python train.py --encoder_arch="vgg" --model="contrastive image-text model" --dataset="regions of photos with short descriptions (Visual Genome)" --train_examples=101725 --image_size=64 --crop_scale_min=1 --horizontal_flip=true --translate=0.12 --tokenizer="word" --vocab_size=6471 --loss="sigmoid" --embed_dim=256 --encoder_norm="batchnorm" --encoder_activation="gelu" --encoder_depths=[2, 5, 5] --encoder_kernel_size=3 --encoder_stem="single" --encoder_widths=[64, 112, 192] --encoder_downsampling="max" --text_encoder_causal=false --text_encoder_width=256 --text_encoder_layers=12 --text_encoder_norm="rmsnorm" --text_encoder_norm_position="pre" --text_encoder_activation="gelu" --text_encoder_mlp_ratio=2 --text_encoder_head_dim=48 --text_encoder_fused_qkv=true --text_encoder_bias="all" --text_encoder_qk_norm=false --text_encoder_parallel_block=false --text_encoder_inner_norm=false --text_encoder_positions="learned" --init="torch_default" --residual_init="none" --optimizer="soap" --beta2=0.95 --learning_rate=0.0022 --beta1=0.9 --shampoo_beta=0.95 --eps=1e-08 --precondition_frequency=20 --max_precond_dim=1536 --one_sided=false --adamw_lr_other_params=0.0028 --max_steps=9300 --batch_size=256 --epochs=23.4 --lr_schedule="cosine" --final_lr_fraction=0.05 --warmup_steps=180 --weight_decay=0.1 --adamw_weight_decay_other_params=0.05
Rows from block 2 of the text encoder, named by matrix and row number. Rows with one number belong to one neuron. Each number is 128 + 24 x the weight over its row's rms, rounded and kept within 0 to 255. All counts start at 0. After the name is the row's rms in percent of the matrix's.
# fc1: MLP up (text_encoder.blocks.2.mlp.fc1.weight, 512x256), inputs 0-127
# fc2: MLP down (text_encoder.blocks.2.mlp.fc2.weight, 256x512, transposed), outputs 0-127
fc1.472 100 [113 119 147 155  95  96 134  81 127  84 130 100  90 105 155 149 151 113 105 179  99 128  97 166 168 174 125  90 155 125  86 125 117 115 190 163 121 150 119  98 130 116 113 160 149 148 126 112 120  92 110 146 114 140 132 127 111 130 155 139 134 123 147  93 102 153 107 109 127 150 143 100  82 127 130 115 165 184 127  87 117 116 121 150 105 111  91 150 112  87 110 115  85 146 134 115 107 157 138 146 142 127 168 151 139 130 148 152 141 158 161 123 133 139 141 138 112 134 109 131 133 153 131 150 108  96 165 134]
fc2.472 104 [ 80 110 121 101 133 126 152 149 133 119 129 120 119 133 104 133 157 141 120 159 115 135 152 128 137 178 136 134 129 162 122 144 142  74 161 128 100 151 126 144 137  90 177 110 127 145 136  92  99 136 111 151 149 117 110 114 121 124  74 156 151 105 150 150  69 132 128  98 134 135 138 151 108 117 119 116 142 146 159 153 110 124 123 113  80 156 120 140 111  98 143 147 169 134 147 107 130 148 172 117 106 147 163 117 170  95 108 132 144 111 179 147 136 144 151 105 135 146 150 119  94 149 120 135 102  60 148  98]
fc1.473 100 [123 105 152 138 165 115 138 139 129 101 110 139 101  93 130  95  93 123 129 123 104 141 137  92 128 150 145 133 121 139 118 107 119 131 117 109 104 143  88 137 101 139  94 107 133 161 174 134  83  96 136 138 116  56 145 146  89 153 138 131 145 116 114  88  94 124 153 122 130 128 108  87 143 135 134 138 102 120  77 111 119 147 149 108 156  99 129 160 143 122 140  93 135 164 160 114 135 131 115 124 141 100 173  95 160 137 116 180 111 152 122 137 134 135 124  99 129 109 113 141 100  99 160 141 146 129  89 131]
fc2.473 092 [146  79 145 119  96 152  98 144 167 168 101 103 160 139  85 105 100  98 114 136 134 130  98 143 120 146 155 119 121 117 110 138 113 138 182 106 143 100 148 158  91 128 134 123 139 114 111 122  95 143 135 106 124 119 132 142 177 110 132 104  91 164 103 128 121 145 140 134 147 131  77 151 146 121 105 155 117  83 143 116  96 128 124  86 114 131 125 133 122 124 129 157 122 146 156  90 138 141 112 165 118 126 115  81  98  69  86 194  99 139 128 105 170 110 120 142 129 141 132 155  87 176 140 129 151 123 142 111]
fc1.474 096 [128 140 102 139 129 149 184 128 138 141 110  75 113  84 128 134 135 136 121 163 172  97 143 113  89 144 140 154 108 127 130 132 131 144 152 126 116 122 135 113 113 117 123 130 155 112 130 121 117 113 126 153 129 101  90 173 156 126 156 171 101 128 156 159 138 108 129 167 138  93 172 155 122  92 177 155 121 145 136 153  83 138  96  87 144 106 129 134 161 150 149 118 143 138 144 119 103 126  96 126 119 126 104 113 142 127  94 115 124 120 173 148 143 133 171 123 119  98 142 112 151  97 144 120 153 153 129 101]
fc2.474 102 [125 151 146 126 103 142 145 111 176 103  86 104 172 142 122 153 130 116 122 135 153 139 109 108 160 116 142 131  92 105 137 143 133 174 131 110 119 115 115 136 153 148 112 130 131 138 109 126 133 169  88 149  91 131 165  95 150 141  65 105 132 122 137 115 168 122 141 147 147 135 125 129 119 144 121 114 120 151 172 113 180 111 130 120 153  99 105 105 135 133 138 124 115 107 127  71 115 166 140 121 135 147 100 101 110 127  97 139 134 120 159  78 138 110 121  87 144 135 118 129 132 116  82 158 172 126 150  96]
fc1.475 095 [144 120 109 150 114 140  93 105 136 126 149 121 152 120 152 140 170  94 120 108 115 104  82 110  89 161 138  99 120 132 123 126 149 174 125 146 195 163 125 104  89 117 124 129 121 102 146  85 125 200 106 141 105 127 110 129 115 147 195 151 116 158  99 127 124 106 125 144 121 131 130 153 114 117  64 124 153  95 141 116 147 137 122 108 115 153  95 155 110 141 108 161 119 119 143 122 111 134 103 106 143 135 118 107 117 144 121  89 158 142 108 110 125 128 105 139 135 103 121  83 115 152 126 134 125  98 159 106]
fc2.475 102 [150 189 102  86 106 116 136 111 131 138 129 143 153 133 145 154 146 115 131  97 144 125 130 123 149 157 105 159 124 113 150 107 105 115 139 142  88 149 115 107  93 108 127  93 158 146 135  98  90 104 119 162  83  96 136 159 123 125 118 109 149 118 178 101  90 104 135 105  94  69 117 114 133 143 132 124 111 167  84 126 125 128 138 108 138  75 154 186 128 147  90 148 143  84 154 116 101  87 136 145 137 116 152 140 114  74 152 134 146  88  66 108  91  83 174 153 104  88 141 116  95  84 137 120 136 150 149 126]
fc1.476 101 [121 136 147  92 145 121  88 144 103 145 109 151 109 150 157 140 128 160 134 147 131 135 105 146 110 140 147 120  90  98  82 115 130 114 173 157 123 132 133 102 105 135 152 160 143 144 116 100  96 137 126 107 149 113 120 173 113 160 164 115 135 134 133 117  93 119 114 103 134 145 145 142 150 142  54 167 141 153 140 137 123 103 136  94 109 136 108 112 172 159 198 139 139 147 126 132 117 110 101 121  94 102 126 105 156 129 120 160 130 134 138 116 107 146 109 154 168 121 106 150 181 101  99  78  72 136 124  89]
fc2.476 101 [115 118  97 117 153 119 154 136 101 138 155 120 186 114 159  99 129 137 143 133 113 130 159 122 122 165 108 122 106 118 140  96 143 157  55 133 134 124 121 136 185 153  83 126 125 119 152 126 141 139 131 108 153 127 136 136 100 143 179 147 151 153 130 147  94  99 162 139  75  99 145 169 128 100 153 140 133 164 129 113 124 119 156 106 112 128 149 144 136 134 165  95 164 115 129 162 119 135 132 138 125 158 113 141 102  79 123 148  78 140 151  96 125 158  99 126  91 109 124 141 172  99 122 105 131 107 124 155]
fc1.477 103 [ 88 136 112 108 150 147 152 119 152 117 138 149 114 126 150 127 106 131 119 117 165 129 166 110 164  88 112  99  91 157 138 109 144 117 157 148 174  96  86 147 141 137 147 127 115 134 119 172 151 126 141 126 111  81 138  97 188 119 130 115 173 108 161 146 161 102 142 154 133 100  81 109 140  97 127 121 151 135 131 114 113 115 167 111  84  56 157 102 104  93 112 179 118 139 107 105  92 129 152 142 142 146 143 144 132 153 127 117 103 169 136 115  77 137 107 131 153 139 158  96 126 121 142 150  82 122  73 148]
fc2.477 101 [127 131 118 128 166 114 117 141  93 101 133  95 149 111 151 142 132 115 153 104 151 113 104 139 145 128 174 128 159 137 166 135 130 141 134 149 166 125 130 124 158 149 115  87 114  97 100  93 122 104 145 122 111 128 131 101 123 141 103 128 150  77 121 144 136 114 135 100 144  72 142 164 196 148 168 108 151 162 136 170 131 134 123 112 128 178 142 118 115 142 150 166 168 130 147 157 134 122 155 131  68  91 114  97 153 130 131 140 139 130 167 116 127 148 117 104  90 159 109 127 142 105  96 106  77 158  97  96]
fc1.478 109 [156 115 161 128 160 111 169 135 168 111  84 106 127 144 134 107  98 118 108 147 144 155 115 134 154 140 118 120 141 162 121 122 112 110 107 124 114 149 138  97 148 121 133 126 169 138 119 138 120 119 122 166 147 148  96 132 145 151 126 120 127 165 120 137 105 111 119 144 172 173 112 100 146 166 110 182 159  92 139 140 124 110 117 146 146 112 123 115 120 162 114 135 112 155 113 128 116  91  57 110 170 122 141 128 127 145 146 155 167 114 174 125 113 103  99 103  79 111 135 117 171 108  90 107 116 108 114 131]
fc2.478 105 [151 164 146 123  84 158  93 144  80 153 121 126 144 179 134 146 112 114  90 156 114 141  81 133  82 145 145 141 105 164  92 137  87 114 108  95 141 139 143 136  88 131 105 161 194 128 136 105 108  95 129 157 167 102 120 135 165 169 109 122 106 138 129 122 172 144 110 129 112 152 122 146 114 147 152 121 140 140 122 134 150 150 137 132  91 139 154 153 150 144 174  98 137 141 129 158 108 114 142 115 148 111 115 137 131 110 133 130 128 101 136 153 161 112 156 103 116 107 150 135 114 103  92 128 125 113 120 119]
fc1.479 107 [108 147 165 128 145  98 113 166 183 101 106 132 156 142 116 146 115 145 115 129 103 160 137 138 128 121 160 165 133 137 131 161 117 100 112  99 128 124 127 129 145 140 131 135 137 122 123 122  73 175  72 129 121 157 110 105 125 166 164 111 158 101 113 107 126 115 130 160 134 138 116  95  95 132 133 127 127 110 144  70  82 143 101 119 116 140 112 102 129 157 131 114 125 142  98 119 123 141 109 140 115 158 121 125 121 135 158 101 119 125 139 146 121 134 130 149 145  90 107 127 145 143 129 150 109 112 127 122]
fc2.479 103 [140 157 144 130  76 164 108 133 128 124 140 137 131 133 108  98 142  92 181  77 103 164 182 133 109  86 106 134 134 155 142 133 134 148 128 108 152 133 144 144 137  95 118 102 176 100 129 142 141  89 162 120 148 115  96 135 140 108 161 116 156 111 125 162 128 100 149 145 140 110 149 120 102 125 115 147 113 109 162 134 173 134 115 161 136 171 106 125 145 133 101 156 103 120 125 107 144 126 131  69 120  97 146  85 137 106 147 132 121  95 131 125 141 117 103 154 106 128 130 121 154 130 111 118 148 125 122 100]
fc1.480 104 [138 111 102 136 149  99 148 121 135 141 145 147 101  94 108 143 148 107  68 132 106 124 112 177 139 111 138 124 144 117  96  33 163 178 137 119 146 116 126 120 142  99 121 153  68 158 141  96 126 112  99 176 118 146 172 116 110 136 120 144 100  94 121 183 115 157 100 126 131  97 148 117 127  94 138 109 137 117 125 143 109 147 122  63 133 121 103 106 126 108 155 115 118 117 138 130 125 130 102 125  94 138 138 139 113  99  96 154  13 128 103 121 147  86 108 121 127 123 108 177 132 139  98 104 124 128 128 118]
fc2.480 099 [103 133 117 172 116 114 132 110 107 145 155 107 151 155  96 124 156 182 125 108 113 128 129 171 117 134 157 123 127 122 133  84 100 119 108 126 145 125 164  90 118 168 129 165 101 162 139 134 154 154  59 106 153 164 129 126 123 157 143 109 135 101 114 142 128 153 106  95 150  95 149 145 142 119 155 101 171 122 105 140  86 127 146 134 137 136  99  74 128 105 126 110 118 168 112 135 106 133 105 100 175 154 155 140 163 172 138 154  99 102 114 156 144 143 126 144 111 123 133 125 137 152  69 126 143 142 173  77]
fc1.481 090 [113 157 120 125 148 143 103  83 115 120 168 129 100 119 106 108 122  82 120 105 147 159 155 124  88 157 114 110 124 135 140  98 124 146 129 147 129 134 109 165  80 159 141 121 136 157 114 102 135 137 124 155 129 138 153 140  91  92 130 175 151 130 173 102 159 133 147 149 171 131 100  95 165 100 123 117 128  88 105 163 109 120  93 116 125 130 128 160 151  84 119 148 174 129 134 131 103  95 141 103 117 143 152 135 115 149  96 146  69 106  86 116 118 121 113 116 128 146 112 107 117 154 167 141 110  99 124 133]
fc2.481 091 [ 98 143 115 149 116 108 109 155 175  95 130  98 132 143  79 140 175 172 187 102 115 135  98 124 121 107 111 122 135 142 174 118 187 141  89 131 144 134 133 118 161  98 131 132 104 171 153 105 110 153  92 134 178 123  89  96  98  88 116  67 129 123 123  78 107 119 124 116 175 156 124 125 126 148 110  68 128 131 119  81  80 108 150 140 178  68 146  97 126 156 137 154 173 124 116 102 115 123 129  88 124 108  90 132 163 103 118 125 112 111 131 115  80 115 134 120 102 137 139 151 152 163 123 126 129 133 141 124]
fc1.482 109 [102 150 139 145 133 122 165 118  98 190 142 154 117 109 115 153 132 126 131 155 100 161 132 137 100  96 132 119 142 151  88 138 119 153 112 137 153 153 117 133 125 130 103 110 152  96 135 136 158 119 101 142 137 139 122 183 149 132 126 106 171  97 151 163 170  98 139 113 115 180 102 124 114 137  95 131 112 144 180 121 127 120 138 152 164 138  83 116 118 139 108 111  84 127  84 108 141 138 100  89  97 123 154 146 102 113  82 142 128 153 115 125 124 126 151 107 111 130 141 131 153 114 118 167 126 163 121 140]
fc2.482 099 [132 126 107 165 133  98 166  80 147 117 101 114 124 134 126 114 187 151  98 142 143 105 146 123 127 109 104 102  93 116  93 142  84 142 180 126 189 121 123 111 108 121 155 123 117 109  92 108 137 125  96 101 134 103  93 147 107 144 151  66 149  93  85  98 102 134 149  99 135 117 143 115 152  44 118 116  96 123 168 118 118 108 164  95 131 145 124 125 108 115 136 112 163 145 129 161 125 115 147 117 167 132 146 129 107 136 128 158 125 151  83 117 105 178 160 134 138 112 129 155 137 105 151 108 162 149 122 140]
fc1.483 092 [110  90 116 115 134 132 163 128 119 156 140 123 192 129 117 123 145 128 126 147 106 115 138 112 118 164 144 130 130 121  98 150 107 118 130 109 130 130 162 157 115 106 144 161 143 126  92 114 118 116  96 145 121  98 106 118 160 156 151  80  98 106 114 121 135 142 123 106 132 103 167 139 117 113 168 114 128 140 123 145 117 106 141 116 120 131 141 177 176 131 142 140  95 124 143 103 137 132 133 122 118 147 100  92 156 141 134 115  85  99 108 117  79 169 158 129 133 131 195 122 106 148  99 147 104  93  89 104]
fc2.483 094 [125  78 157 134 160 104 125  94  92 150 107 125 119 128 131 111 124 131 117 115 116 128 124 140 144 156 140  84 110 115  73 112 139 103 131 109 165 146 115 143 112 142 111 115 145 107 169  87 101  84 140  89 134  93 125 174 106 114 101 108 144 152 126 146  88 143 121 130 144 145 125 146 170 126 150 137 108 170 118  97 112 134  98 156 145 172  96 157 197 123  90  85 128 133  99 152 125 108 161 138  92 114 106 155 114 119 165 153 138 157  82 157 143 153 167 126 118 144  89 130 143 108  83 127 144 133 120 143]
fc1.484 102 [119  98 119 132 130 107 140 117  98  96 127 136  70 133  93 186  75 154 115 121 120 113 120 107 128 111 153 127  97 122  97 101 144 153 138 109 137 117 111 100 170 163 142 124 149 130 120 157 115 177  78 166 150 114 136 151 112  88 147 119 134 130 147  81 110 132 100 161 160  85 161 109  86 116 154 155 123 147 142 117 113 139 172 149 128 138 146 148 174 137 148 117 119 119 128 128 129 124 148 130 130 106 120 144  98 107  90 161 160 103 148 125 149  95 136 152 158 136 118 132 140  87 190 114 133 136 133 125]
fc2.484 096 [160 110 117 111 110 137 162 130  73 134 167 127 134  94 120 131 124 101 103 122 113  80 152 126 152 119 116 136 118 143  94 115 148 114 175 120 107  67 152 137 124 121 113  90 162 100 147 161 100  98 140 146 148  91 134 117 184 120 146 142 142 163  83 107 179 110 158 107 148  90 105 129 164 129  95 113 124 117 155  51 114 136  99 172 119 135 113 156 137  95 115 132 111 112 146 136  79 124 129 140 105 108 150 140 131 125  99 122 137 124 125 126 169 145 128 157 174 131 109 130 116 148 157 119 118 179 148 107]
fc1.485 098 [ 81 141 110 217 155 112 135 105 129 140 100 139 174 165 152 148 151 141  86  97 115 141 107 115  86 149 114 118 132 119 172 142 111 136 170 119 105 102  91  91 142 149 158 132 134 138 118 185 119 181 150 103 126  88 115 181 119 129 142  89 177 167 125 121 147 132 128 134 126 145 127 140 159 112 143 132 153 130  81  93 113 109 129 138 114 117 133 130 113 136 113 142 108  83 154 120  77  69 146 119 102  88 112 107 141 173  94 107 130 104 100 160 130 123 145 113 161 143 121 145 125 117 139 125 104 173 150 114]
fc2.485 098 [125 118 128  96 147 106 134 160 147 150 177 140 108  96  91 134 140 104 117 147 159 115 108 134 145 131 140 148 151 123 111 131 127 133 141 115 156 126 104 180 155 135 115  97 102 144 107 117 137 107 171 140 143 110  93 141 136 149 135 120 149 128 144 139 184 140 137 117 145 140 127 123 109 129 161 159 142 121 165 129 101 113 162 154  68 135 130  97 132 123 108 141 133 175 163 144 150 163  78 160 142 105 118 140 120 134 146 120 116 137 111 124 101 146  97 110 133 160 121 161 115  95  96 122 115 149  98 123]
fc1.486 104 [139 152 122 113 128  99 138  85 151 138 111 137  94 107 134 148 122 134 177  89  88 187 126 123 118 123 123 127 120 129 111 103 124 133 124 141 167 121 108 146 111 130 128 145  98 148 120 100  99 141 150 140 161 129 118 132  92 148 141 162 160  89 149 137 140 144 166 133 137 131 164  79 106 118 128 133 125  94 163 141 124  88 132 131 110 135 121 111 134 153 134 106 103 123 112 151 141 137 155 152 155 142 149 138 142 105 141 114 163 118 198 155 116 142 110 134 141 125 165 156 130  99 109 143 101 156 178 152]
fc2.486 099 [149 168 114 163  96 171 138 153 149 129 134 152 125 110 143 163 124  98 109 119 144 144 143 133 146 151 147 158 117 146 134 109 158 152  62 142 149 144 159  91 117 117 128 135 129  72  92 134 113 116 127 157  99 120 128 110 125  92 144  58 102 124  98 141 116 116 131  92 148 119  78 137 121 143 141 154 162 129 128 157  99 140 136 134 122  97 115  93 111 155 125 146 173 170 140 104 136 140 162 120  96 114 130 109 156 138 125 149 120 117 114 120 143 112 112 147 137 185 106 123 124 105 120 114 101  95 130 118]
fc1.487 095 [ 82 183 116 147 131 120 121 137 125 140  98 147 158 111 155 136 162 103  77 153  95 126 139 173 140 136  93 157 120  94 133 145  94 126 139 104 114 134 139 109 109 134  96 129 138 132 139 101 121 149 100 153 113 136 146 132 161 133 122 158 178  84 120 115  93 128 113 110  99 120 152 134 155 103 130 158 122 101 161 126 138 143  96  95 102 111 155 109 160 145 136 107 154 115 159 127  98 111 168 106 113 144 141  86 109 142 151 113 161 132 105 149 129 148 138  81 102 139  99 136  97 116 134 128 145 118 136 149]
fc2.487 100 [123 128 110 142  75 142 108 109 100 147  92 121 118  80  96 149 149  99 181 128 156 134 129  99 117 138 131 119 124  93 125 130 140 144  89  98 125 144 111 143 109  94 130 170 143 125 108 109 161 155  90 118 120 111 133 134 152 119 146 118 150 130 120 136 100  95 120 142 200 138 139 200 135 172 148 166 151 120 127 102 145 134 105 158 113 108 183  97 146 131 138  82 139  99 125 130 117 121 127 129 154 100 172 128 130 152 123 142 147 147 121 135 105 121  92 110 126 150  93 141 140 134 133 127 108 184 176 166]
fc1.488 092 [118 121 155 174 170 134 102 132 162 107  92 153 138  87  77 164 124 129 120 165 128 129 138 152 196 165 115 147 131 115 123 151  75  88 109 122 134 129 151 177  83 120 149 117 120 116  94 141 147  87 101 133  72 114 105 150 144 128  77 115 152 104 147 138 134 174 124 163 122 135 103 122 117  95 117 104 139  96 119 109 151 120 156 117 112 100 132 145 122 103 145  90 145 131 124 134 170 118 123 118 116  98 120 145 137 139 130 176 163 145 116  93 151 131 112 139 150 124 134 121 126 132 117 133 157 105 175 120]
fc2.488 099 [158 134 111 120  72 142 132 130 138  84 145  95 141 151  93 118 136 120 131 102 120 133 132 125 110 138 131 122 110 143 175 132 157 125 129  99 172  85 140 143 158 131 181 115 141 107 109 176 103 116 178 124 115 134 141 130 145 107  80 175 120 110 104 127 154 125  91 164 132 114 132 165 123 145 100 155 123 144 116 125 165 127 111  98 154 110 113 165 113 132 112 162  86 135 132  98 105 131  84 116 126 134 109 188 118 141 133 134 146 107 177 135 157 122 128 104 171 157 158 144 139 104 105 149 146 157  94  59]
fc1.489 100 [129 141 153 163 127 132 110 141 146 120 123 152 146 148 145 148 121 151 134 101  85 139 131  82 107  74 126  81 114  99 148 147 114 114 181 164 126 126 127 118  81 150 138 133 132  89 152  99 151 131  86 127 104 128 144 167 119 134 149 103  71  99 143 142 108 136 129  75 121 130 129 133 174 161 167 135 121 126 125 132 113 145 159 107  71 164 147 113 121 115 102 145 161 146 141 149 114 121 145 116 131 122 154 161 119  93 108 118  98 123  91  88 149 139 164 148 118 130 147 110 133 136 131 128  97 114 115 150]
fc2.489 114 [173 139 148 129 143 125  85 161 138 118 106 100 157 111 148 223  89 153 144 120 129 119 161  89  94 118 146 120 134 124 122 154 143 149 149 140 120  95 152 140 168 151 141  94 115  88 162 141 150 146 108 152 149 112 154 141 133  99 156 142 118 131 141 157  99 121 143 134 122 123 125  97 108 128 128 103 176 146 118 135 155 130 120 149  78 116 137 135 103 140 118 106 144 102 160  90 174 106 139  93 128 170 111 156 106 147 110 161 123 133 155 123 141 122 132 178 181 132 141 132 147 127 148 124 149 117 131 135]
fc1.490 091 [145 128 104 134 126 100 147 143  85 113 117 153 120  97 136 162 119 148 120 111  99 108 174 114 150  98 143 121 106 116 106 118 116 120 151 137 139 115 104 122 131 156 121  97 184 164 117 149 106 165 156 139 161  60 126 137 117 139 132 161 121 144 101 122  83 117 146  79 146 122 138 104  99 153 148  93 101 100 159  95 104 154 126 137 143 119 137  89 156 146 158 106 106 114 117 131 131 147 141 115 168  97 112 122 119 139 115 126 151 138 164 112 169 135 149 121 166 118 144 150 137 129 169  94 130 147 176 107]
fc2.490 090 [144 133 163  76 183 118  95 117 106 145 154 157 129 126 146 138 141 112 139 122 148 107 138 179 108  93 133 115 148 116 171 114  83 143 147 134 159 126 145 110  90 126 146 129  95  86  94 122 151 133 175 102 142 169 151 140 140 110 155 128 155 170 137 137 133 152 140 157 107  86 147 110 120 133 152 114 117 123  84 114 101 170 157 110 129 127 112 167 151 157 112 151  87 146  83 138 127 114 146 151 149 112 163 122 147 144 113 127 111 129 137 133 114 126 101 153 126 117 121 139 102 120  93 164 123 115  92 121]
fc1.491 103 [123 175 139 138 132 101 152 122 125 127 139 126  86 138  90 158 116 127 122 135 110 134 102  94 144 138 113 118 139  96 112 150 103 134  82 150 105 136  93 158 151 190 151 125 147 103 159 170 117 139 122 133 159  93 162 151  92 120 139 136  82 148 138 116 110 127 135 166 111 117 137 149 137  89 104 126 195 113 136 135 147  97  81 121  98 112 124 112  79 139 178 126 130 145 169 118  80 106 128 104 133 144 131  77 108 149 158 126 137 139 111 138  95 177 103 126 116 123  84 105 149 118 144  93 126 136 126 164]
fc2.491 103 [121 111 150 111 175 102 187 134 112 159 133 153 138 191 150 131 133  88 110 125 100 129 137 127  86 170 140 161 129 150 138 125 136 126 134  94 126 149  90 138  81 143 171 138 145 181 155 146 144 130 120  90 151 187 102  74 100  89  94 119 116 139 137 156  98 155  55 155 135 121 135 119 130 144 148  85 122 130 140 124 125 124 126 153 116  92 155  90 103 134 145 130 141 139 125  99 108 125 115 147 141 127 132 137 139 147  95  85 106 134  82 126 164 121 127 136 100 104 165 115 189 151 135 130 161  92 141 158]
fc1.492 097 [105 124 142 126 132  93 123 149 113 106 176 165 143 174  99 164 159 132 113 146 143  95 129 110 120  68  97 142 126  80  86 112 136 179 126 118 153 123 145  92 126 157 136 126 149 168 137 112 106 138 129 161  98 120 133 116 117 167 207 128 161  77 117 141 129 119 115 130 125 110 127 185 130 131 166 144 147 103 151 128 106 118 152 136 159  66 106 143 112 138 125 135 156 120 108  93 136  99 130 127 113 119 119 145 103 133 156 126 132 177 162 136 130 156 115  97 113 125 102 141 149 103 107 153 143 147  84 134]
fc2.492 102 [123 171 101 108 194 134 153 112 154 127 144 149 160  95 147 119 119  46 142  95 140 123 113 164 150 147 104 192 134 144 108 116 114 138 152  87 112 154 164 116 142 127 106 143 116 127 137 142 134 144 136 102 137 113 138 144 123 142  67 120 145 142 145 130  93  70 117 150 113 136 133  88 147 130 128 106 135  98 114  85 156 157 169 118 126 103 111 159 103 131 152 173 124 156 168 131 107 107 126 137 119 157 134 105 151  94 140 127 135 126 157 148 113 123 139 129 133 122 123 104  73 132 153 124  89 113 115 118]
fc1.493 095 [101 122 133 104 113 129 131 131 127 149 118 168 158 163 137 132  98 152 125 134 118 101 140 100 181 130  99 121 124 101 123  72  99 140 126 118 102 118 120 129  72 131 139 108 162 151 120 150 149 142 139 112 115  95 150 147 111 143 139 132 112  94  97 136 126 141 138 142 132  94 107 108 110 133 137  63 113  70 143 118 124 102 135 138 116 127  81 182 178 120  78 112 180 105 143 130 172 144 150 113  87 154 152 127 145 165 131 117 127 106 142 116 138 113 165 142 159  97 124 152 120  93 142 131 123 150 153 119]
fc2.493 103 [132 132 103 128 133 169 107 107 117 156 125 120 128  75 138 118 154 124 130 112 118 134  95 123  85 169 128 128 108 127 118 123 126 148 143 107 148  85 154 103 151 141 133 129 183 106 144 118 115 195 167 135 111  95  90 141 177 135 102 120 118 172 120 108  86  93 123 130 136 141 136 169 141 129 160 125  75  59 145 155 125  79 113  96 116 130  94 141 165 146 123 162 123  51 133 110  81 143 161  86 167 130 143 116 134 110 154 172 132 146 162 121 134 138  88  89 124 156 169 140 191 153 101 130 144 128 147 131]
fc1.494 098 [120 161 155 113 124 125 138 119 136  98 129 117  87 136 104  86 165 114 139 145 103 220 124 142 129 129 110 152 143 122 150 135 100 135 131 144 123 138 171 152 108 155 129 152 149 132 179  72 108 125 131 127  97 151 157 148 110 108 100 129 146 126 107 147 120 138 127  73 120 125 157 104 137 119 117 140 153 118 133 136 149 120 106 122 159 144  84  93 125 114  70 143  84 114 109  94 117 133 127 127 122 116  94 150 183 162 137 154 125 169 104 143 156 132 115  99 152 140 140  96 137 140 146 120 187 114 139 170]
fc2.494 100 [139 163 153 155 150 129 105 133 134 158  82  68 137 119 157 116 136 142 145  87 121 111 150  91 172 102 112 151  96  94 144 102 154 149 159  88 169 138 135 139 148 148 128 144 147 144 121 133 154 112 134 119 149 158 157 139 143 103 126 136 127 125 138 119 156 164 142 123 100 126 110 113 109 118 107 146 133 100 163 146 103 149 146 113 111  99 107 131 115  79 132 162 133  95 142 119 154 134 160 118 136 167 145 103 165 109 162 133 134 150 163 158 105 150  96 104 111  93 194 111 148 145 155 134 109 124 115 156]
fc1.495 099 [133 145 101 137 120 116 114 137  90  87 137 130 119  97 123 158 115 172 154 145 178 117 121 128 129 108 135  94 111 119 118 188 112 135 149 104 128 118  69 118 144 112 141 138 130 152 124 106 158 153 112 140 121 104 117 144 101  99 153 160 163 118 143 152 124 165 123 137 129 132 128 124 129  94 118 123 125 171 162 170 130 122 134 113 157 132 115 138  86 113 107 111 123 117 116 135  76 171  79 144 153 149 172 115 120 151 157 104 149 142 116 104 134 100 170 125 135 136 129 153 110 135 130 145 116 154 141 148]
fc2.495 100 [123 149 153 127 180 154 165  76 153 127 101  75 119 123 126 103 159  89 123  72 187 132 119 152  75 117 110 109 105 150 131  84 140 117 102 131 105 152 145  69 124  99  99 128 109 129 105 149 119 156 118 112  92 108 159 130 114 131 134 161 159 103 162 100  92  93 115 151 116 104 120 167 151 109 127 164 146 154 104 125 120 137 129 114 140 171 134 135 120 125 124 115 135 128 112  76  92 177 122 121 175 146 139 177  90 127 165 116 128 121 103 110 114 160 135 133 130 124 129 113  90 130 154 170 131 119 128 127]
fc1.496 103 [177 175 185 182 134 179 171 175  91 123 109 124 114  89 125 163 127 167 156 133  90 117 132 124 160 160 142 141 101 120 116 112 141 140 117 107 166 113 187 150 112 155 137 104 143 128 143 106 167 105 102 153 152 101 124 146 162  94 137  63 157 125 128 110 138 101 152 134 160 142 130 142 104 124 132  55 149  98  96 108 132  99 181 137 124 107 147 107 110 133 160  95 150 168 130 155 110 140 162 143 133 140 175 115 139 119 137 101 137 157 120 127 116 129 161 146 107 147 172 150 110 124  89 135 113  60 128 116]
fc2.496 096 [134 110 134 112 127 139 125 136 142 137 164 128 124  91 162 130 156 137  78 144 109 107 102  87  96 145 157 158 109 103 115 107 123 100 140 125  98 124 146 129 124 117 108  90 131 132 139 150 139 126 127 122 142 123 132  86 132 120 139 117 118 146 133 150  91 134  87 113 143 108 149 123 120 104 120 109 111 160 113 123 144  99 146 162 135 133 172 122 117  81 163 171 130 159  85 142 101 135 142 110 155 134 117 104 126 160 110 143 138 128  71 155 128  94 135 150 124 139 108 169  74 140 145 135 116 138 125 127]
fc1.497 098 [137 121 114 184  98 119 119 141 169 135 118 120 148 137 132 147  80 157 109 107 145 136 113 165 122 108 138 129 101 122 152 110  94 133 167 140 114 162 204 101 120 123 126 136 168 102  89 124  82 145 151 124 107 110 126  97 132 120 140 134 120 109 106  62  83 158  97 181 136 107 119 113  98 109 138  87 135 106 109 122 131 103 146 171 141 123 122  99 161 136 114 108 152 194  60 119 166 144 141 189 108 119 163 120 156 130 103 116 124 130 114 171 118 127 129 149 107 100 115 145 137 137 125 123 103 109 148 138]
fc2.497 094 [175 127 145  84 132  96  82 118 127 118 123  97 123 144 155 140 130 160 113 131 112 155 104 100 137 156 122 116 123 107 122 139 129 138 112 114 139 131 153 152 139 134 120 147 124 101 142 136 129 159 114 111 163 126 145 104 148  82 119  98 129 146 114  77 104 158 129  99 191 131 116 148 148 159  86  87 133 140 136 130 121 115 105 112 130 184 112 153 118 140 141 134 129 112 113 157 133 158 147 130 127 138 125 181 135 146  76  98 175 112  59 122 117  96 143 109 146 143 122 133 112 161 167  98 138 146 115 142]